config.toml
arch = "jasper"
model = "audio embedding model"
dataset = "acted Russian speech (Dusha)"
train_examples = 26041
input = "waveform_16khz"
targets = ["emotion"]
num_classes = 4
embedding_dim = 128
norm = "layernorm"
hidden_act = "relu"
depths = [3, 3, 8, 3]
kernel_size = 5
wave_channels = 96
wave_strides = [5, 2, 2, 2, 2, 2]
widths = [192, 288, 432, 640]
am_softmax_margin = 0.1
am_softmax_scale = 16
init = "torch_default"
residual_init = "none"
optimizer = "soap"
beta2 = 0.999
learning_rate = 0.0032
beta1 = 0.95
shampoo_beta = 0.95
eps = 1e-08
precondition_frequency = 16
max_precond_dim = 1024
merge_dims = true
one_sided = false
adamw_lr_other_params = 0.0023
max_steps = 7800
batch_size = 64
epochs = 19.2
lr_schedule = "wsd"
decay_fraction = 0.2
final_lr_fraction = 0.05
warmup_steps = 230
weight_decay = 0.2
adamw_weight_decay_other_params = 0.05
Rows from block 3 of a small audio embedding model, named by matrix and row number. Rows with one number belong to one channel. Each number is 128 + 32 x the weight over its row's rms, rounded and kept within 0 to 255. All counts start at 0. Numbers have three digits each.
After each channel's rows are labels from the 100 clips, of 14976, where the channel reaches its highest value: "loudest" is the band of the loudest frequency at the time of the peak. Only what is clearly more common there than usual is listed. The data: acted Russian speech (Dusha). In brackets: how many of the 100, against the usual share in percent.
# convs0: first width-5 conv, stride 2 (model.blocks.3.convs.0.weight, 288x192x5, each kernel summed), inputs 0-95
# convs1: second width-5 conv (model.blocks.3.convs.1.weight, 288x288x5, transposed, each kernel summed), outputs 0-71

convs0.229:126153163152151141166116151113144208206133121119167115128153144157171134092122118101163096161098144105118117183104182139119152135135124155096145174118095177157093136080083120115097122135115108230164096094185119106059113141111168136157147098203077102123085131118127106077136163121102140096
convs1.229:122138107117121119144132066131154134090103054103136114086094114123132122139080114106114107111132150123118107149183147107246200126145129105141116127166112140106072107117110093096118154105098155130100099097175077135149
loudest: 4000 to 8000 Hz (88 vs 8.2)

convs0.25:088115156137178123137150141107145073181079172133131094148154047112083121114096113096101092150085129149076125084124158118199152101143087180192141122113148088183111121113121132153169195069089116159146091147150095093135102149128144149154136081180165149147046111078131087100127123123142115098
convs1.25:108070115146150108084098093121117137155130130102146130125138082123166128097063212156136114150185188110093130096101108113142127184132183107072114171116186130087161106149175149142160201098107138143096120130039145138096
loudest: 4000 to 8000 Hz (56 vs 8.2)

convs0.92:187137173165109106115139100164090156132092169186116162113153117096051132064079099140113073173060113113097115142148138139157140112090130095146100119151156165064125079131111087138151061122097071065151218103153101145103129158150105155121125128152147124170142138183146090082156112120093082160
convs1.92:143172150115113105099135096137149165091157165125131124150105143121145143139132105109100121143145081118114152165110163133120077097112133100087186117141092120096130097108122064117100068132135126085104157089085127123111
loudest: 250 to 500 Hz (45 vs 22)

convs0.164:118099185085123116106150134114114210177082122151110129144137087134205172139126094078145154148149162114142167199072128151118133081153136117153110167154163099130144132123124130148068154121137099144097088172113129072191072162174159096110152112084148092110069194081130093130106139120135098116
convs1.164:140218071129114110172148107123134118106148103121120083175126129136086124077119107173102112132092125091102146149132121157086071124119156149151163164152171126033104130159108105097134141115125143181135146191148135129111
loudest: 4000 to 8000 Hz (40 vs 8.2); 2000 to 4000 Hz (27 vs 2.5)

convs0.19:189114123144122131096108149138110135207113051182104136154064110160074120106158171125141163090162168136126135146100128075085127143099089145122126107111176089054140110076153163090091143137153177161083124158122135066099118151111082193137141142120134153126110144130094177119120059172227092091
convs1.19:082163058116091185134134142158081143135120169140149137156099141192149072102165133184146107135161077114144175120104111108116106147101242164104149126126106121128132127079135147071167160176186167173180099132119095091204
loudest: 500 to 1000 Hz (46 vs 8.6)

convs0.200:146112118058123117107099110092135184171109067155122092152180199151219190103185166111094186168113132149150162143126127124165136116157116115164079034152138131143102106142121117181067198139106146186180089096155094159113128098107151083143112121132107122097161077108118111147181122166154149077
convs1.200:129201122124129136125076095135164158100110089114096119151119105119071102116053125091114186136148110082076122167148130129054138139174126124112103117112152137159101127151114167199118141105079076188122125118198113115122
loudest: 500 to 1000 Hz (68 vs 8.6)

convs0.49:139111138085134115154086138157142117200109130113142153176121110155219146147127129116081122089067182137152186121115104135156118164145138143068114198099166132125128143109151112208171098147120122075171141059133107149115176114101171110187151089096111140066153130075125098131064180114124087137
convs1.49:086156190113115101119150142135179104101105110125177122101132144180135126133109122133153100152054114120125167063113133089076074156085000163142175114105182126069157136102118128120052108122175170113091125113116124172100
loudest: 4000 to 8000 Hz (55 vs 8.2); 2000 to 4000 Hz (32 vs 2.5)

convs0.8:120105061137174116162085124055151159140147188073103129095100132116165164074133134176175157103127066158100137140114170105147112236130136091138125180177060147139142148128142052148126128163169139110164189144117109138156122194113119141154098159143146094131124109118160162108090086155118102199
convs1.8:106108144149151129107113173175142148138157080130119131112118107059143158109111151129157077083104128179154157160123072135117143105143079171117117121085122125165114122064139206160188042148160130165124162134098128152143
loudest: 4000 to 8000 Hz (48 vs 8.2)

convs0.238:146102136086145117166088189122164109099114078109114131122062130118110164166147161127130156171114123113142079095159142080119103106156104177154156148204100078114022163104134087153127135160169103096158172102200082130140096115133102151101098083168127135099122080119135097105111124109107132107
convs1.238:163110197158146120136145104077102101147127124129148123095109133072109091154102138143118128148180181119157175110102121140146181102165099121145140137164132152123102089116152199113108131112085101094091099204162142140131
loudest: 250 to 500 Hz (86 vs 22)

convs0.127:089078121133129156131113099200125122133089074089188126134131140189097164136148137145140165129136177101123173103147081090090133126137084087140094116179153142130111161093118129128064123091151090165112149086163126087142184135134119128124157152131144119130218111135112125136122189170157147110
convs1.127:114094109137128176114137129060114108120135119227122157107190128118107129092138100122139123163066163120119143114138179095130105129132103188142163091198105138194168112095130108140110124131055112170151195117133113147163
loudest: 250 to 500 Hz (86 vs 22)

convs0.28:125136154133119168077154141074089104138130114146086163222144096133140183161097143132099161096147159170117113147192153100093137111184047075083162102121141148178115132149178124088114172139065132210154148169100112071158105130137114155138120152091085087114147126151119120156123114126136149110
convs1.28:158105152113089052118137113167156085047142083156139109192102121146096077120111150110099142163109136140117113091146147158152142082147147195106151124124099150118123044152092175167151114129150144143137153126078114138112
loudest: 250 to 500 Hz (78 vs 22)

convs0.62:176128092096106152132127207089184154075114128170094129138151108126121162140145129106139117093167138158159132145129123170143204052147117162075092145120093112135110129123115123072142131119127159148142126133076109152064146068129136116038137094149130210180066144157084191139136117105136074112
convs1.62:095144145113131130088139107115117102130150110136102137108152083164125042091124137089152103152142140078186162072117162107122093119135182107170094137125098125149145146106125071073134116104112101181100095145153139090096
loudest: 250 to 500 Hz (45 vs 22)

convs0.109:132157096145153134087117130141136118149174154125070151101116205126191124122131092116138167146187103071155106084147147130090084175148122115105146106092082088124151111113147124150115161116125118142128111145152184118094147082212169121051170136074082138081118113146172137145130125186144149114
convs1.109:122137060097078068082151092131131162077109119153161130123089106117128124163122131112136142148137140154131126147146109193164165133118142118163102148163087137149120152159117122164062073104071085145114193147134188064088
loudest: 500 to 1000 Hz (45 vs 8.6)

convs0.37:136133109130136166162096090109153171171163147104063139135076102097148075082139204115111148135115162129127091081129150193151107073096070183148147088219138165132165090166155107161159133160149141120121080107133131158155138113105095119121198119124151096155154124169119192125162163115081076132
convs1.37:111109114119117128144153157183134087174195128113083126106186156115165075121122104173130129105155177133104118198149107126148120112141154152124132153102186128137141103172139092147128107100137143107108153108157142087166
loudest: 250 to 500 Hz (62 vs 22)

convs0.228:114126118093166081148121140121154126096151132110081098186152150109182136123124068173191188133166173169127123075155156077115152143119185145111092107091157104083151093153139136080114115131110092070116109123120149083143158153109173137119121155114121163151089164138179155119137166140102115117
convs1.228:135167157127167137132114161140138099140140136104078135107068126167151082081137133096129132128107061056094129166080090151048144141055102049172111140053155126146107160105117108148134167124098096196120126157115081127129
loudest: 4000 to 8000 Hz (45 vs 8.2)

convs0.248:069150167134111086154149111105067169147151102099190136116137228120097133132140165189116126138159125179110101159126132103129127131075121158147141106145121109168150139122101147121123076018150145123137115126120102135110029135103198115117155140072164118143140144178101100127114105148156047116
convs1.248:079142116112129112115134104155134118114059131119150130078153139116153082119128129132119112140158161116147120167090181111109143096161104106152116089138098136147092093162152091104066145106055082130132106083141131131109
loudest: 4000 to 8000 Hz (44 vs 8.2)

convs0.51:145126117128112156118149117054169151113111161136168147126103202118097168097170114092104153174144123118113078163094172107110119122123111113127086143097156171156189156164130167154129110103154106133110118135196092116167122172178117116041105095087185057122079116153117137131095176113105118149
convs1.51:124102150100148133075132131120123044146146133146146123103133097152163125109099080143150137115066094167141106118049127126136182088132149190136154137184087137134108066166140086136091188178100135140130204089191127078103
loudest: 250 to 500 Hz (51 vs 22); 500 to 1000 Hz (32 vs 8.6)

convs0.97:148124126155143110130105143139140123142148161160104136113112144101124129114107084127142156205124047091128221133135114094122138154110114082149077144106110120075134091123144128118163117177156148063145105148098153140073106031128162080115129093115120174195126130094189138128043138165173147172
convs1.97:121070193139095072102128111122137247144128036131124114117104140156088172110134133131129128067087120157105175099107112161102065125191105072113119131112142130136143196084144172078150150147137117152128097094128125078117
loudest: 500 to 1000 Hz (32 vs 8.6)

convs0.220:134153153199125133148105219149081062088101135195123121157077123160123162091065130111097079084112093140128148112142123123120137062095086186078124136082122117125141102169134105177117114069154098080107129110159119140121133108125106177122147096136134129190120161079080083096144196124187075109
convs1.220:076137198115135097169090144144131094092157137163070123129132145198143100190092135136098128154094157095101129140138161089152145144109142131155177123140125113154176058151101094183114119148112124136104132176074129154089
loudest: 500 to 1000 Hz (60 vs 8.6)

convs0.90:161104122125062175122115147135135105120111105149186122123166166133101113189147135137162116154155126157173177124164114110104077158132118069130167076213141104138112116133118176092130191142103125103150134092153102140128161210096142069098154073139111124105213075152184088125168130080148107095
convs1.90:123140148142149115129160121122140121104157110162123134119147152084088103098121064160131146121152120124121126139149197157073086156120188112093133161196127119113132168135152141132111083113167129189139177144024113156219
loudest: 250 to 500 Hz (94 vs 22)

convs0.206:125119123182130115127151131108152112159147153100108116111166176130139066105176151173161129112118137124150150099127064199077161108166124104167106185157071104097123141197142158125128083137071100135094079136097107093159076051128161167115136105133118169079133136119118124117133173114172138127
convs1.206:147044149139135174126101115226113112142137152127080111137143145060140101082115143078158093080101129101143115125123108150149163100134126134057088170154105125151144121179199154169114074166143148121078104160147136187122
loudest: 4000 to 8000 Hz (57 vs 8.2)

convs0.135:101102103074130061116076118094123085071141136133209119159139187141163116138153120111095165121101121108143076094127173170121137168162093071105095153101124112122162097138153136136101125185138192167118133121083130181173119179143145119165137139121157134095142104132131128095127129143166134124
convs1.135:177125138115121075134130125122106105100147158086132116104109098134133089050074181108130146101123186097154114068145175175060108128119161088132116177158130112153104136138134092098221128154173138111160203130116118145101
loudest: 4000 to 8000 Hz (68 vs 8.2)

convs0.218:137134152115149109142147046125144084151149097097141165151134114115078088156182077111142048138206096182173097117196128089178100122136160185143114125116136167125140159109146098157166137144144157121109074146133120136125092115163128151119096107128190114163087115153160193130134106160149134055
convs1.218:142142137140104130103113113101100130141177161161139151164087097150112152167136182133177107159077157111153165077110134065169136111106141071163061117171194115122062089079152120076145166156174081106148139130096127136103
loudest: 500 to 1000 Hz (26 vs 8.6)

convs0.85:152116170173089078155041124181149166130131163097136146130051140132160134112125126098069162094102131174115055144193136119141158110036086110156098130080121133057106066108122104125079150154171141171117140111120159116143113191118159085141095080181056100115115101056144112159147097111159160134
convs1.85:191108108100146159170136111168074110211160130192138147135154093093179111150117142181142110161156118136137121137140166117132162153205194113099244107149173144149136160136120109153117172122149133109150101091079142106128
loudest: 500 to 1000 Hz (46 vs 8.6)

convs0.264:214149192120123171081144150142157110122162090181082163117157179132051146120122101105144170115146123141131116067162129106128146101078170106109094127175086171098157103092184126177115090084156177098153112137163120146150126164120103202111147096138171120255136123074124143115167179126125143078
convs1.264:085127134111116083135126115112138173159131114120069125156110165133089096104158144162112125145122117135148101132121077075078135115175086113083146125134191133093129139082106143111112093115108153103085141166127223152195
loudest: 500 to 1000 Hz (77 vs 8.6)

convs0.32:189195135089129147105198119077112107130113138143107138147149162126099109141129142080189119174154110109133086080187115135126113124128128159097117134142154118131165142095061199163107135129132131108103109105108131154115123124102177066119102141119101146154115162078141148161106184139155121123
convs1.32:136157145126157146144124142089105113158135122122139139179109116114104110117149134116153166121088153114145177132131104130154102090163154153142102108084114130072150192092136143138108118087145079160097181137113141191128
loudest: 250 to 500 Hz (49 vs 22); 500 to 1000 Hz (36 vs 8.6)

convs0.146:183123143135093144158137108120040149118134150196141133164134168103123125138124122154057062159112172149125109119141108188133094149075159076096092159172136207114122124123091160159081082080092034119140116092154115104123054145143113144061219110109112171128098139111144076072151085075123153143
convs1.146:115086094170129157152148132116121195057111048138139121135146127119133113122137144160121142133116151200158140080190140108158094114119190136192155144128093140076071083123105148125070099132075090116109095108139153126133
loudest: 500 to 1000 Hz (32 vs 8.6)

convs0.251:122103143096138121136159156095119112148125125095162106128148130163227116098048114106115109130051154076063094143114080137106155116131099083079115082090111115086093137147128100164141147160141175141154140138151136128094134190165096082152085101142161120125200117203188137139188128127095088126
convs1.251:217190129116097061148119071127127087101118147124168123091075148155138168123154083132120139181111098127112121165145131165195176100081061184143224170162146139147129113136107126155157104119196145157135127157116096136102
loudest: 500 to 1000 Hz (26 vs 8.6)

convs0.159:105105086122138039125136086127138152164073109061127135101123147155190136111111090149151118137152158124196120081100116101179161149159084070163125116155148154152092126151107122143176118232122166118153074168044150111178095122157164172153139174155127151196145163111160029122096157107153132102
convs1.159:129141158137146114123127108124114124146094129113119128136131139133155151099174185115113126125116137120106141122000130146139115179157093143144101111108116144096109146138132140107217092140156173153127177089105105065141
loudest: 4000 to 8000 Hz (60 vs 8.2); 2000 to 4000 Hz (26 vs 2.5)

convs0.217:093099156141155135178158133156143097102177081155117145126137160132174144097162108119124161108179130130129078145087117115201125156189115136120077100099068132150169140085081142082145156124139131212114130198147075158095160144069127099096129108114139112136234168165131129136148148155159145123
convs1.217:151092072121135173149118164132142116104090156119080131049099108117158115137096168135127102139119096124131108106112117129169118183116128089118097106122173119110178114101141099152141187129164106101095129130233080161139
loudest: 4000 to 8000 Hz (45 vs 8.2)

convs0.211:078125067126135113110079096146217192150122122132112085154066120113110087127131113103133121135120088097124121158111183110114166151129112211127108085064163119131151137076134159154131143171172153209098134146109158105158117131095114138122102118128217092114140124119128154185122086173156114098
convs1.211:167176168128142039094096143163127187042111143156211130149130125155077097149097106134153146139093068168142124152168097077221164185138185145142142159125144124124114145129134141132144106154104160105134125138136089075148
loudest: 250 to 500 Hz (77 vs 22)

convs0.256:116089080126140118148108122160138116118124123129211074087163147107216061130108152112107096113126091148130137190078142108108088078122101098112145139114114180038126104139136120152163147188132109119145104143169082149155106115124097154111121094112103101134125103100118124176172118151161091112
convs1.256:138181157142118140191153034104137082034095115158111121127147152142128176097153133100137176175178178124105100090129140120189156156105086118073193091166147149130104114141148112095123133142142154117109128079135125115116
loudest: 500 to 1000 Hz (38 vs 8.6); 4000 to 8000 Hz (32 vs 8.2)

convs0.172:100129127106124119157115120081127092142133102163102101140130101109179102121113101102112098138129123149127161088119116000129158126122113106094117166132114141134121151147139170144121123148161150141179158145097147110108143085078152141156133154098095127139108135104164116144121149156133098155
convs1.172:183205119134132132140128157149105099124147144169126142112112150190146169153151094192112133112138103134102129168160095069128114045175146125140099078140082154058114088116149138168118139098114173087118141064122132134127
loudest: 4000 to 8000 Hz (57 vs 8.2)

convs0.226:115114125147109107164139107097131088175088093109145130114156181114086142136112121142135110115116121080123108135141171128075140118095105112112084255123085138139154136117142119110120093166120118146100147172132156078057098113130141190182128095169151140102120080131086146123111171143092150077
convs1.226:090182134142132129111108108125113109122097069150143136177093136106154118099142141153108099121151133133112110105179110127187132071129114139141078104097112117246177111130109099087078152179142085103130139133117136155051
loudest: 4000 to 8000 Hz (98 vs 8.2)

convs0.122:134119180129150144089127215121171152122155082158101142104106192085166140118113160102119187169094159122143112190148181168136194114132166149114073125105159151113177154107140137141123121107108129146138129115105064140102130131152116158115130067105137107120122150124130146093174099168110150170
convs1.122:125099117104135110110107153128184145028146121092173131054108125130134148076171071120132194139133133143079180071106109194128128227144152100092109120129109117107142139191116157151102155127149148114074115144154214042074
loudest: 500 to 1000 Hz (44 vs 8.6)

convs0.224:108135091107096124163112142165172167095145071111195116104076129100159160086107151094090146129121127112148200171094130099178206097119117161134071060115141102128118115116166066091150147153122126146127152139226144155072198147132062144078113141085079144103107148144156100136135141166109114072
convs1.224:124161142124144153137117146146140094119102137132202135092128138123137078081131122149129202103142166143106111128115101135195094147155111132155142132156109132125093116122151045117050120112161142154088181149171100131150
loudest: 500 to 1000 Hz (49 vs 8.6)

convs0.59:129149162123135135157117113166184198124120177151118108078147072115159124168080132119138108148114172117129164136098156192118155144120167129096162159142080167097120159099100153117113160143098096088194127137109108161193103130151137109139126083131112042112110113178120180052175155111139120108
convs1.59:099133120138132168114069132164135093148073101044066134135171149146161071067083117158121150125163145102156116100162128141140123116137155136128160101078139129138142128036086090132122112108064146140141113166116192101149
loudest: 4000 to 8000 Hz (40 vs 8.2)

convs0.162:137066163123138155117128206104168137135088127169119164129141126122140130185099169100238106180126140158166126106146091069104146126046121161159129163100146144079125109097129189207149094128095143105112122172157150132147156172120139118075114093129111099101151112113169130145082122083188171175
convs1.162:209133159102109108092114129154139197183130175095046145157150091107093110176088109093140158123116130085061123097110107152143145145088090192145122085113141118171115227047150132144121125150149099167119091147085134147147
loudest: 250 to 500 Hz (49 vs 22); 500 to 1000 Hz (29 vs 8.6)

convs0.119:139154073130097039175112091119153144126086109202141089129138157119111132104173125162114179103117123145145129131082122125128119118139127079084079102061124103135135156071064143133135183176095208079067141141110121121116162110108149137225111117140141152139183179085149074143128138145171136176
convs1.119:147156181086112127123130164168115162078098097142129122156165161059139202186104182164134086122103117141137130092111114146128132148190198127154126145117129143203111147157151074159126113140193112144092112119161099048112
loudest: 250 to 500 Hz (54 vs 22); 500 to 1000 Hz (26 vs 8.6)

convs0.239:171147164105115076137134183128124087137147174144086114162181136116134121128134105172123094131151169173118169086136203114067119066086122197128114158148101134117091141148167110132107165116133082062149133131109170129123114107142124124128169126162068130079134112114145083076166125136195134101
convs1.239:071113146132148133133125090170123103120085136034094117169103104083120117137145104056120158153148166127049077121166130183115158127119173132153129092169174127198098119081138097149130134121101087110112133143130168175087
loudest: 250 to 500 Hz (54 vs 22); 500 to 1000 Hz (33 vs 8.6)

convs0.255:138154136080158114120167158130191092117107134158171144139150105130156139172187152171175077153104158170122136065180109126199120143156124129108085136123088109153105092131126188172102086118110133046174130119083121143172191130144055112053127152169179071128140132112161111088160120120175154111
convs1.255:145138129127096091141144116130119125117150139105135102128147118103123148047154118126108124156126152195093126085117105127132114154123136076168152142187121153099106116102122117176163132130128123147127096103110226081106
loudest: 500 to 1000 Hz (25 vs 8.6)

convs0.73:136140135125067179084142143090150135097146157118108128190171102158125141068156120170192091093094167142167096194120123060129117129111139099151125142130119139086112181106179159093077126124149174183105150083127141166123132094113145128074095159136119069106104150102127143154120124158145125099
convs1.73:127157095145147132167156122090091178138151151128172145081212161146164116108123109097128122114121090110104102176104154176075078085127217082065162162127135134105187134039118144161150136096051163051137097094094102102159
loudest: 500 to 1000 Hz (35 vs 8.6)

convs0.78:144126122106086109175123101181072107129129117167106143111118113065098155161093109128117179110104094113171127142115105114075117142116117138130118097141176087187158186203144163076095197148149115164152179089111091140161149107118128038123139100104076155057179206091140168109098094142149121170
convs1.78:128073104149139047131137137133113103087158138124151130130160127081094152189129096128160123122113118152151088052094169155224103123190133125116155102144126143130113151201173102171119180102166130175167141122130106124111
loudest: 250 to 500 Hz (60 vs 22); 500 to 1000 Hz (35 vs 8.6)

convs0.61:156149087123103129205112132132088090103105167141145165156151080144102101181149121128108081153110116116094115116142137121166148169088166133128119115151132079138146154069144056084148173187114163171114131121156142135113166129118093141100119180181142127179111116149142112084120101081166110108
convs1.61:178158140145133137111134100122068134099132133117112138157173142115113095133139106158108096148112159123142111080152143120162129122137118116156157135152082128121110116119144120117137082134151144164140153071104118121107
loudest: 500 to 1000 Hz (25 vs 8.6)

convs0.287:139129087123129119129094112183119103152100116119100115114113162105150180128178172073176104131190171104143131140170087106128125106188086136137152131130090189223078206147106095163076081147180133150118149083160099093105170099079158065143103193143134089079123180147080108131104204150120116071
convs1.287:080130139110148114104148101158137040207149149171174147145054143132141150077128143044144084141102126101212143134106097143123115173168097155073154188153080122116171211102098132138150138132158158104188070118130091163093
loudest: 500 to 1000 Hz (61 vs 8.6)

convs0.230:164118149167094127042139123074138139136077107145106097121146185114171151133153148100129081150110100169075147115153128097201117087097169106126119120141141156138088128148078158111115066133140140148183078130147085095103136163151117144124210111134099092224103092108191134134159156156140135125
convs1.230:137095105090111176172097122103102069108140137148160136200164126140158119161167112098141129138147177080143094143106123095128108103112078118163158078134123127103148031093099114132122081137120195141135095083135159145183
loudest: 500 to 1000 Hz (47 vs 8.6)

convs0.35:154139115137129111156148117113129165109107115139081103063134150167168117151174115110125112128144136189166120109085127088062132193172132077082075105120159172162110097174166112102137100107121109131111103103076101081154153106153119127139117189132101124185107094115171129189078146153187154129
convs1.35:128090122119123106105071155127143101160116137087181119112101106100106137098076138154117115143109100121127155129160129148046095175104078140135178107111099114230143155082164126091152132127097081218175197145125097177116
loudest: 4000 to 8000 Hz (65 vs 8.2)

convs0.191:164116118149123128132129148128078126129124168165146170171131095052136134161121112155146142148091140136113096159098101127081122137116084175113123102104158114126154109115065173094181163118151134065107116135086125200139142074141107103097148116103135154102165167021165104124064100105151162090
convs1.191:154142152143117061164115132158117148131174135171091122046137126075133169159161129107108085134178114117088113116084110209099126163137093127117151120169054125089166132097109105122077128121107140134101187148167104033127
loudest: 250 to 500 Hz (49 vs 22)

convs0.94:150099145142095118161130132119133154124133128205105151103208149131161129155062059145120076194098143139120200178140146093114120178082095123169100132134113095114152079101137103156106122136130120169127087152170133186081114112151131093139108071161121123108151094103146097106149134149116100083
convs1.94:137087185103102082068114091120100153100141160115163107177100101072113165170131171161155071120075114083112052139122101135049141123094111110104146129185174106057140119151152148160127134124090119098146158121128090150120
loudest: 500 to 1000 Hz (26 vs 8.6)

convs0.283:122074089129134113066167146102091098095133105058108112108107095153147165160134176140130087139117124135136184141135105144117164111097101124176106109198090099168049065194103179083135169153185091118161161119127115167080120153091113164149123151142113164167203115142163185113151116102115128137
convs1.283:114129138105153135132068134117113148174116151091091135155130141090094136105145145146121178203133127121184181081114159112135100143140105166094152095207048113148090116113124199105113188144126118103144109072094068070198
loudest: 4000 to 8000 Hz (30 vs 8.2)

convs0.185:114101125130148125132150086091115116135132114058106103170136050113180176117122065136166143150124093088114173079087152085118094081126122124065120096118064112116063088074159129131146112162109126115121137150185096123174133139117185137079148118194062117160083131109150093152109134101114137141
convs1.185:133066115125130143113132145114083103148082140143151117180097127120139120125110079119152116144180130120087130128076132113153089169111155155074137159106079147180088148117171095142091131143144195071141163135036097138142
loudest: 4000 to 8000 Hz (61 vs 8.2); 2000 to 4000 Hz (34 vs 2.5)

convs0.279:154129160096160090127144148095151081210128118120145151101145127121210136138102109137180153135146121126126132093161170079086160151097172091165134187112179135138071092117141110147095142110137088038140114109122101129081120166139208131154127100149130081101134222141115118126089154143132089113
convs1.279:167137124121133105132078139125134152174114168148117126149131161145150118156144144143133128132161119080149142104132118143108122133122180107109124147087150134068197137090146121166081131126098160150140067162078144110150
loudest: 4000 to 8000 Hz (78 vs 8.2)

convs0.183:141148103097105115093145114146113116130114127129168146199133103142126114198159191073189099152127096118136116120130135139112126158113093119115123158117131102151130089057180077130101120114100112145121137149129162086101126086131106200138089086056194147123225089146146117064154120118113133158
convs1.183:139088130141136117168153113162089084067123104117138118202131123103161123132148102199117107114102186133152127158105151091164119076127124082123130119203149103130136151201108127084123177133122094136102103156097142134195
loudest: 250 to 500 Hz (69 vs 22)

convs0.36:135135091156099147154144128079157112117166176109088192063132087149107133146127137106146179117110104092141123098089084147116110169137114180072143142212131170152148140087108164108114122080134100117182110102080111128115134121096094096188115144145151101130180194161130092103130178065116134106
convs1.36:088035104107109111119088192104176094133119157100145157179229094102131100072142141079143131125186071120186152120139139130134067110164060121129125117086111107122128070164170112112090171107141134110135104099175142020164
loudest: 250 to 500 Hz (92 vs 22)

convs0.1:112148180144130137155092065184115172145140080155130147102102145143080094079137116085134148122126131145125131172136139081119131122138149154087124092060195113172128133135132143124145147132106114109109091097212157166102147146096127074136137168108130111120072148141159178134130140113114182100
convs1.1:095101080107085040114121113091101168071186167099115126134147137100121121099167074113177181169118107138125183129112140152127176139118131156212085128166108122097127099132122127083149123177121157115123142112167185119153
loudest: 250 to 500 Hz (82 vs 22)

convs0.130:078172201175118152156140163092167126203115129108203167067139174117139182123066195157143125127076147134146154079179127142112187124068107143089104140147142096121152149113159153174128091129105115134117081106138112140121110142142207106133178175121158120083094122078100116098118101148090169132
convs1.130:080105127115099131107111085102150094175135105163165143126146119122115141209089112091121117157151147135099100154137059147125159204114118120116117094077112127166202097128144173121091158178123141119150105187136116092109
loudest: 4000 to 8000 Hz (39 vs 8.2)

convs0.177:156174098132106163030117141149155143117171120144123111174131098119148105078137128150105147098068123148088133158124087118113111142085146122221139114209100125128116132133128177105067128090143065163112121119162164096122102146185136102120135113141160109202133122093099219081200144180136172139
convs1.177:143160125132183112098145137168119098162085151129097142146138138123132081125109050173085122094107175121127099079094132133130034095125147138143129122135158125115104133138137198084097080140165137091143179103119174100190
loudest: 250 to 500 Hz (81 vs 22)

convs0.194:139139113139063106139162117182111126107054164144108134182135200134207123139099108118082238090113095104135099112095144136123129109168099188164098116092073118119122109071131098113091172104131100104124132116119102111136100134137154181119161150131180083097108175132153110108109077105185136137
convs1.194:100121151114133115135135165158087222103132119108127122138122124130078157118129132084144116077106134113156131109170063111158084105093136106185112115134092121098127120111093193049128078119177113177156154132130143118107
loudest: 500 to 1000 Hz (44 vs 8.6)

convs0.124:176104141070127119108135097145131129102119124107165191170058157051172143109134161127125134090114089134106115126085067137134104155131125084107121103128087185153097182141163114125157118132109111198147114143085115115108157153085102089154118187135079123150103081089156209121175117118118125176
convs1.124:187099166106106152137146124079100146101131115131099127159166089160140100134155133140116120117114128112186098162146133108171113185145142124148160191092112129054080117120146099133202132112111130173122141096157082106160
loudest: 500 to 1000 Hz (28 vs 8.6)

convs0.181:138113126131041159125098129147110092108095182136082081201168128145143145059154154172139094071093146177144084115114108191167151169092137148114120150082149227145139112111173106131088117138155076079079112146148072050099178091133119117113175093090073137151139126052106116119103150138132121097
convs1.181:100143097146168158166149121111150085145104150090125128107132106147134156103115122165118082146092157166129136102183151055124151105136165101159140116143168117155150074141121204142128138149133085117108162094114144100099
loudest: 500 to 1000 Hz (36 vs 8.6)

convs0.131:187141111143085121142106177131086119155111191121113117156110143127133141118110167167140193101123111196119090137141105106141157170093092154161202177166145112120142140119165144075147173063086032124141169050092127055098134114173101086115127099090088122118073112080134116130085146124104118116
convs1.131:149101136154130192127138141099153078176137109151232153122176115137152105082154105084124172162133105080089147096123201125199088141133134128179149099105154147167129172135080176131093050084112150103177065149120121170144
loudest: 250 to 500 Hz (60 vs 22)

convs0.48:090096121129149123173135155246159171144109136152123082138101149166137105151164118145111179150068081146087160108130114074099156123151136114144126106130078161114110116210136148113133183124166073081134168130115106165141100086109150156125108136114122141148133082107118129065169095087148135104
convs1.48:103121137124143129134084134172116123096127113160125156141103119147118090187123089113138075099163149144131120181168139138181074188181147093156151111169078138132107150188155111157162180105150138118110099130101133140133
loudest: 250 to 500 Hz (50 vs 22); 500 to 1000 Hz (38 vs 8.6)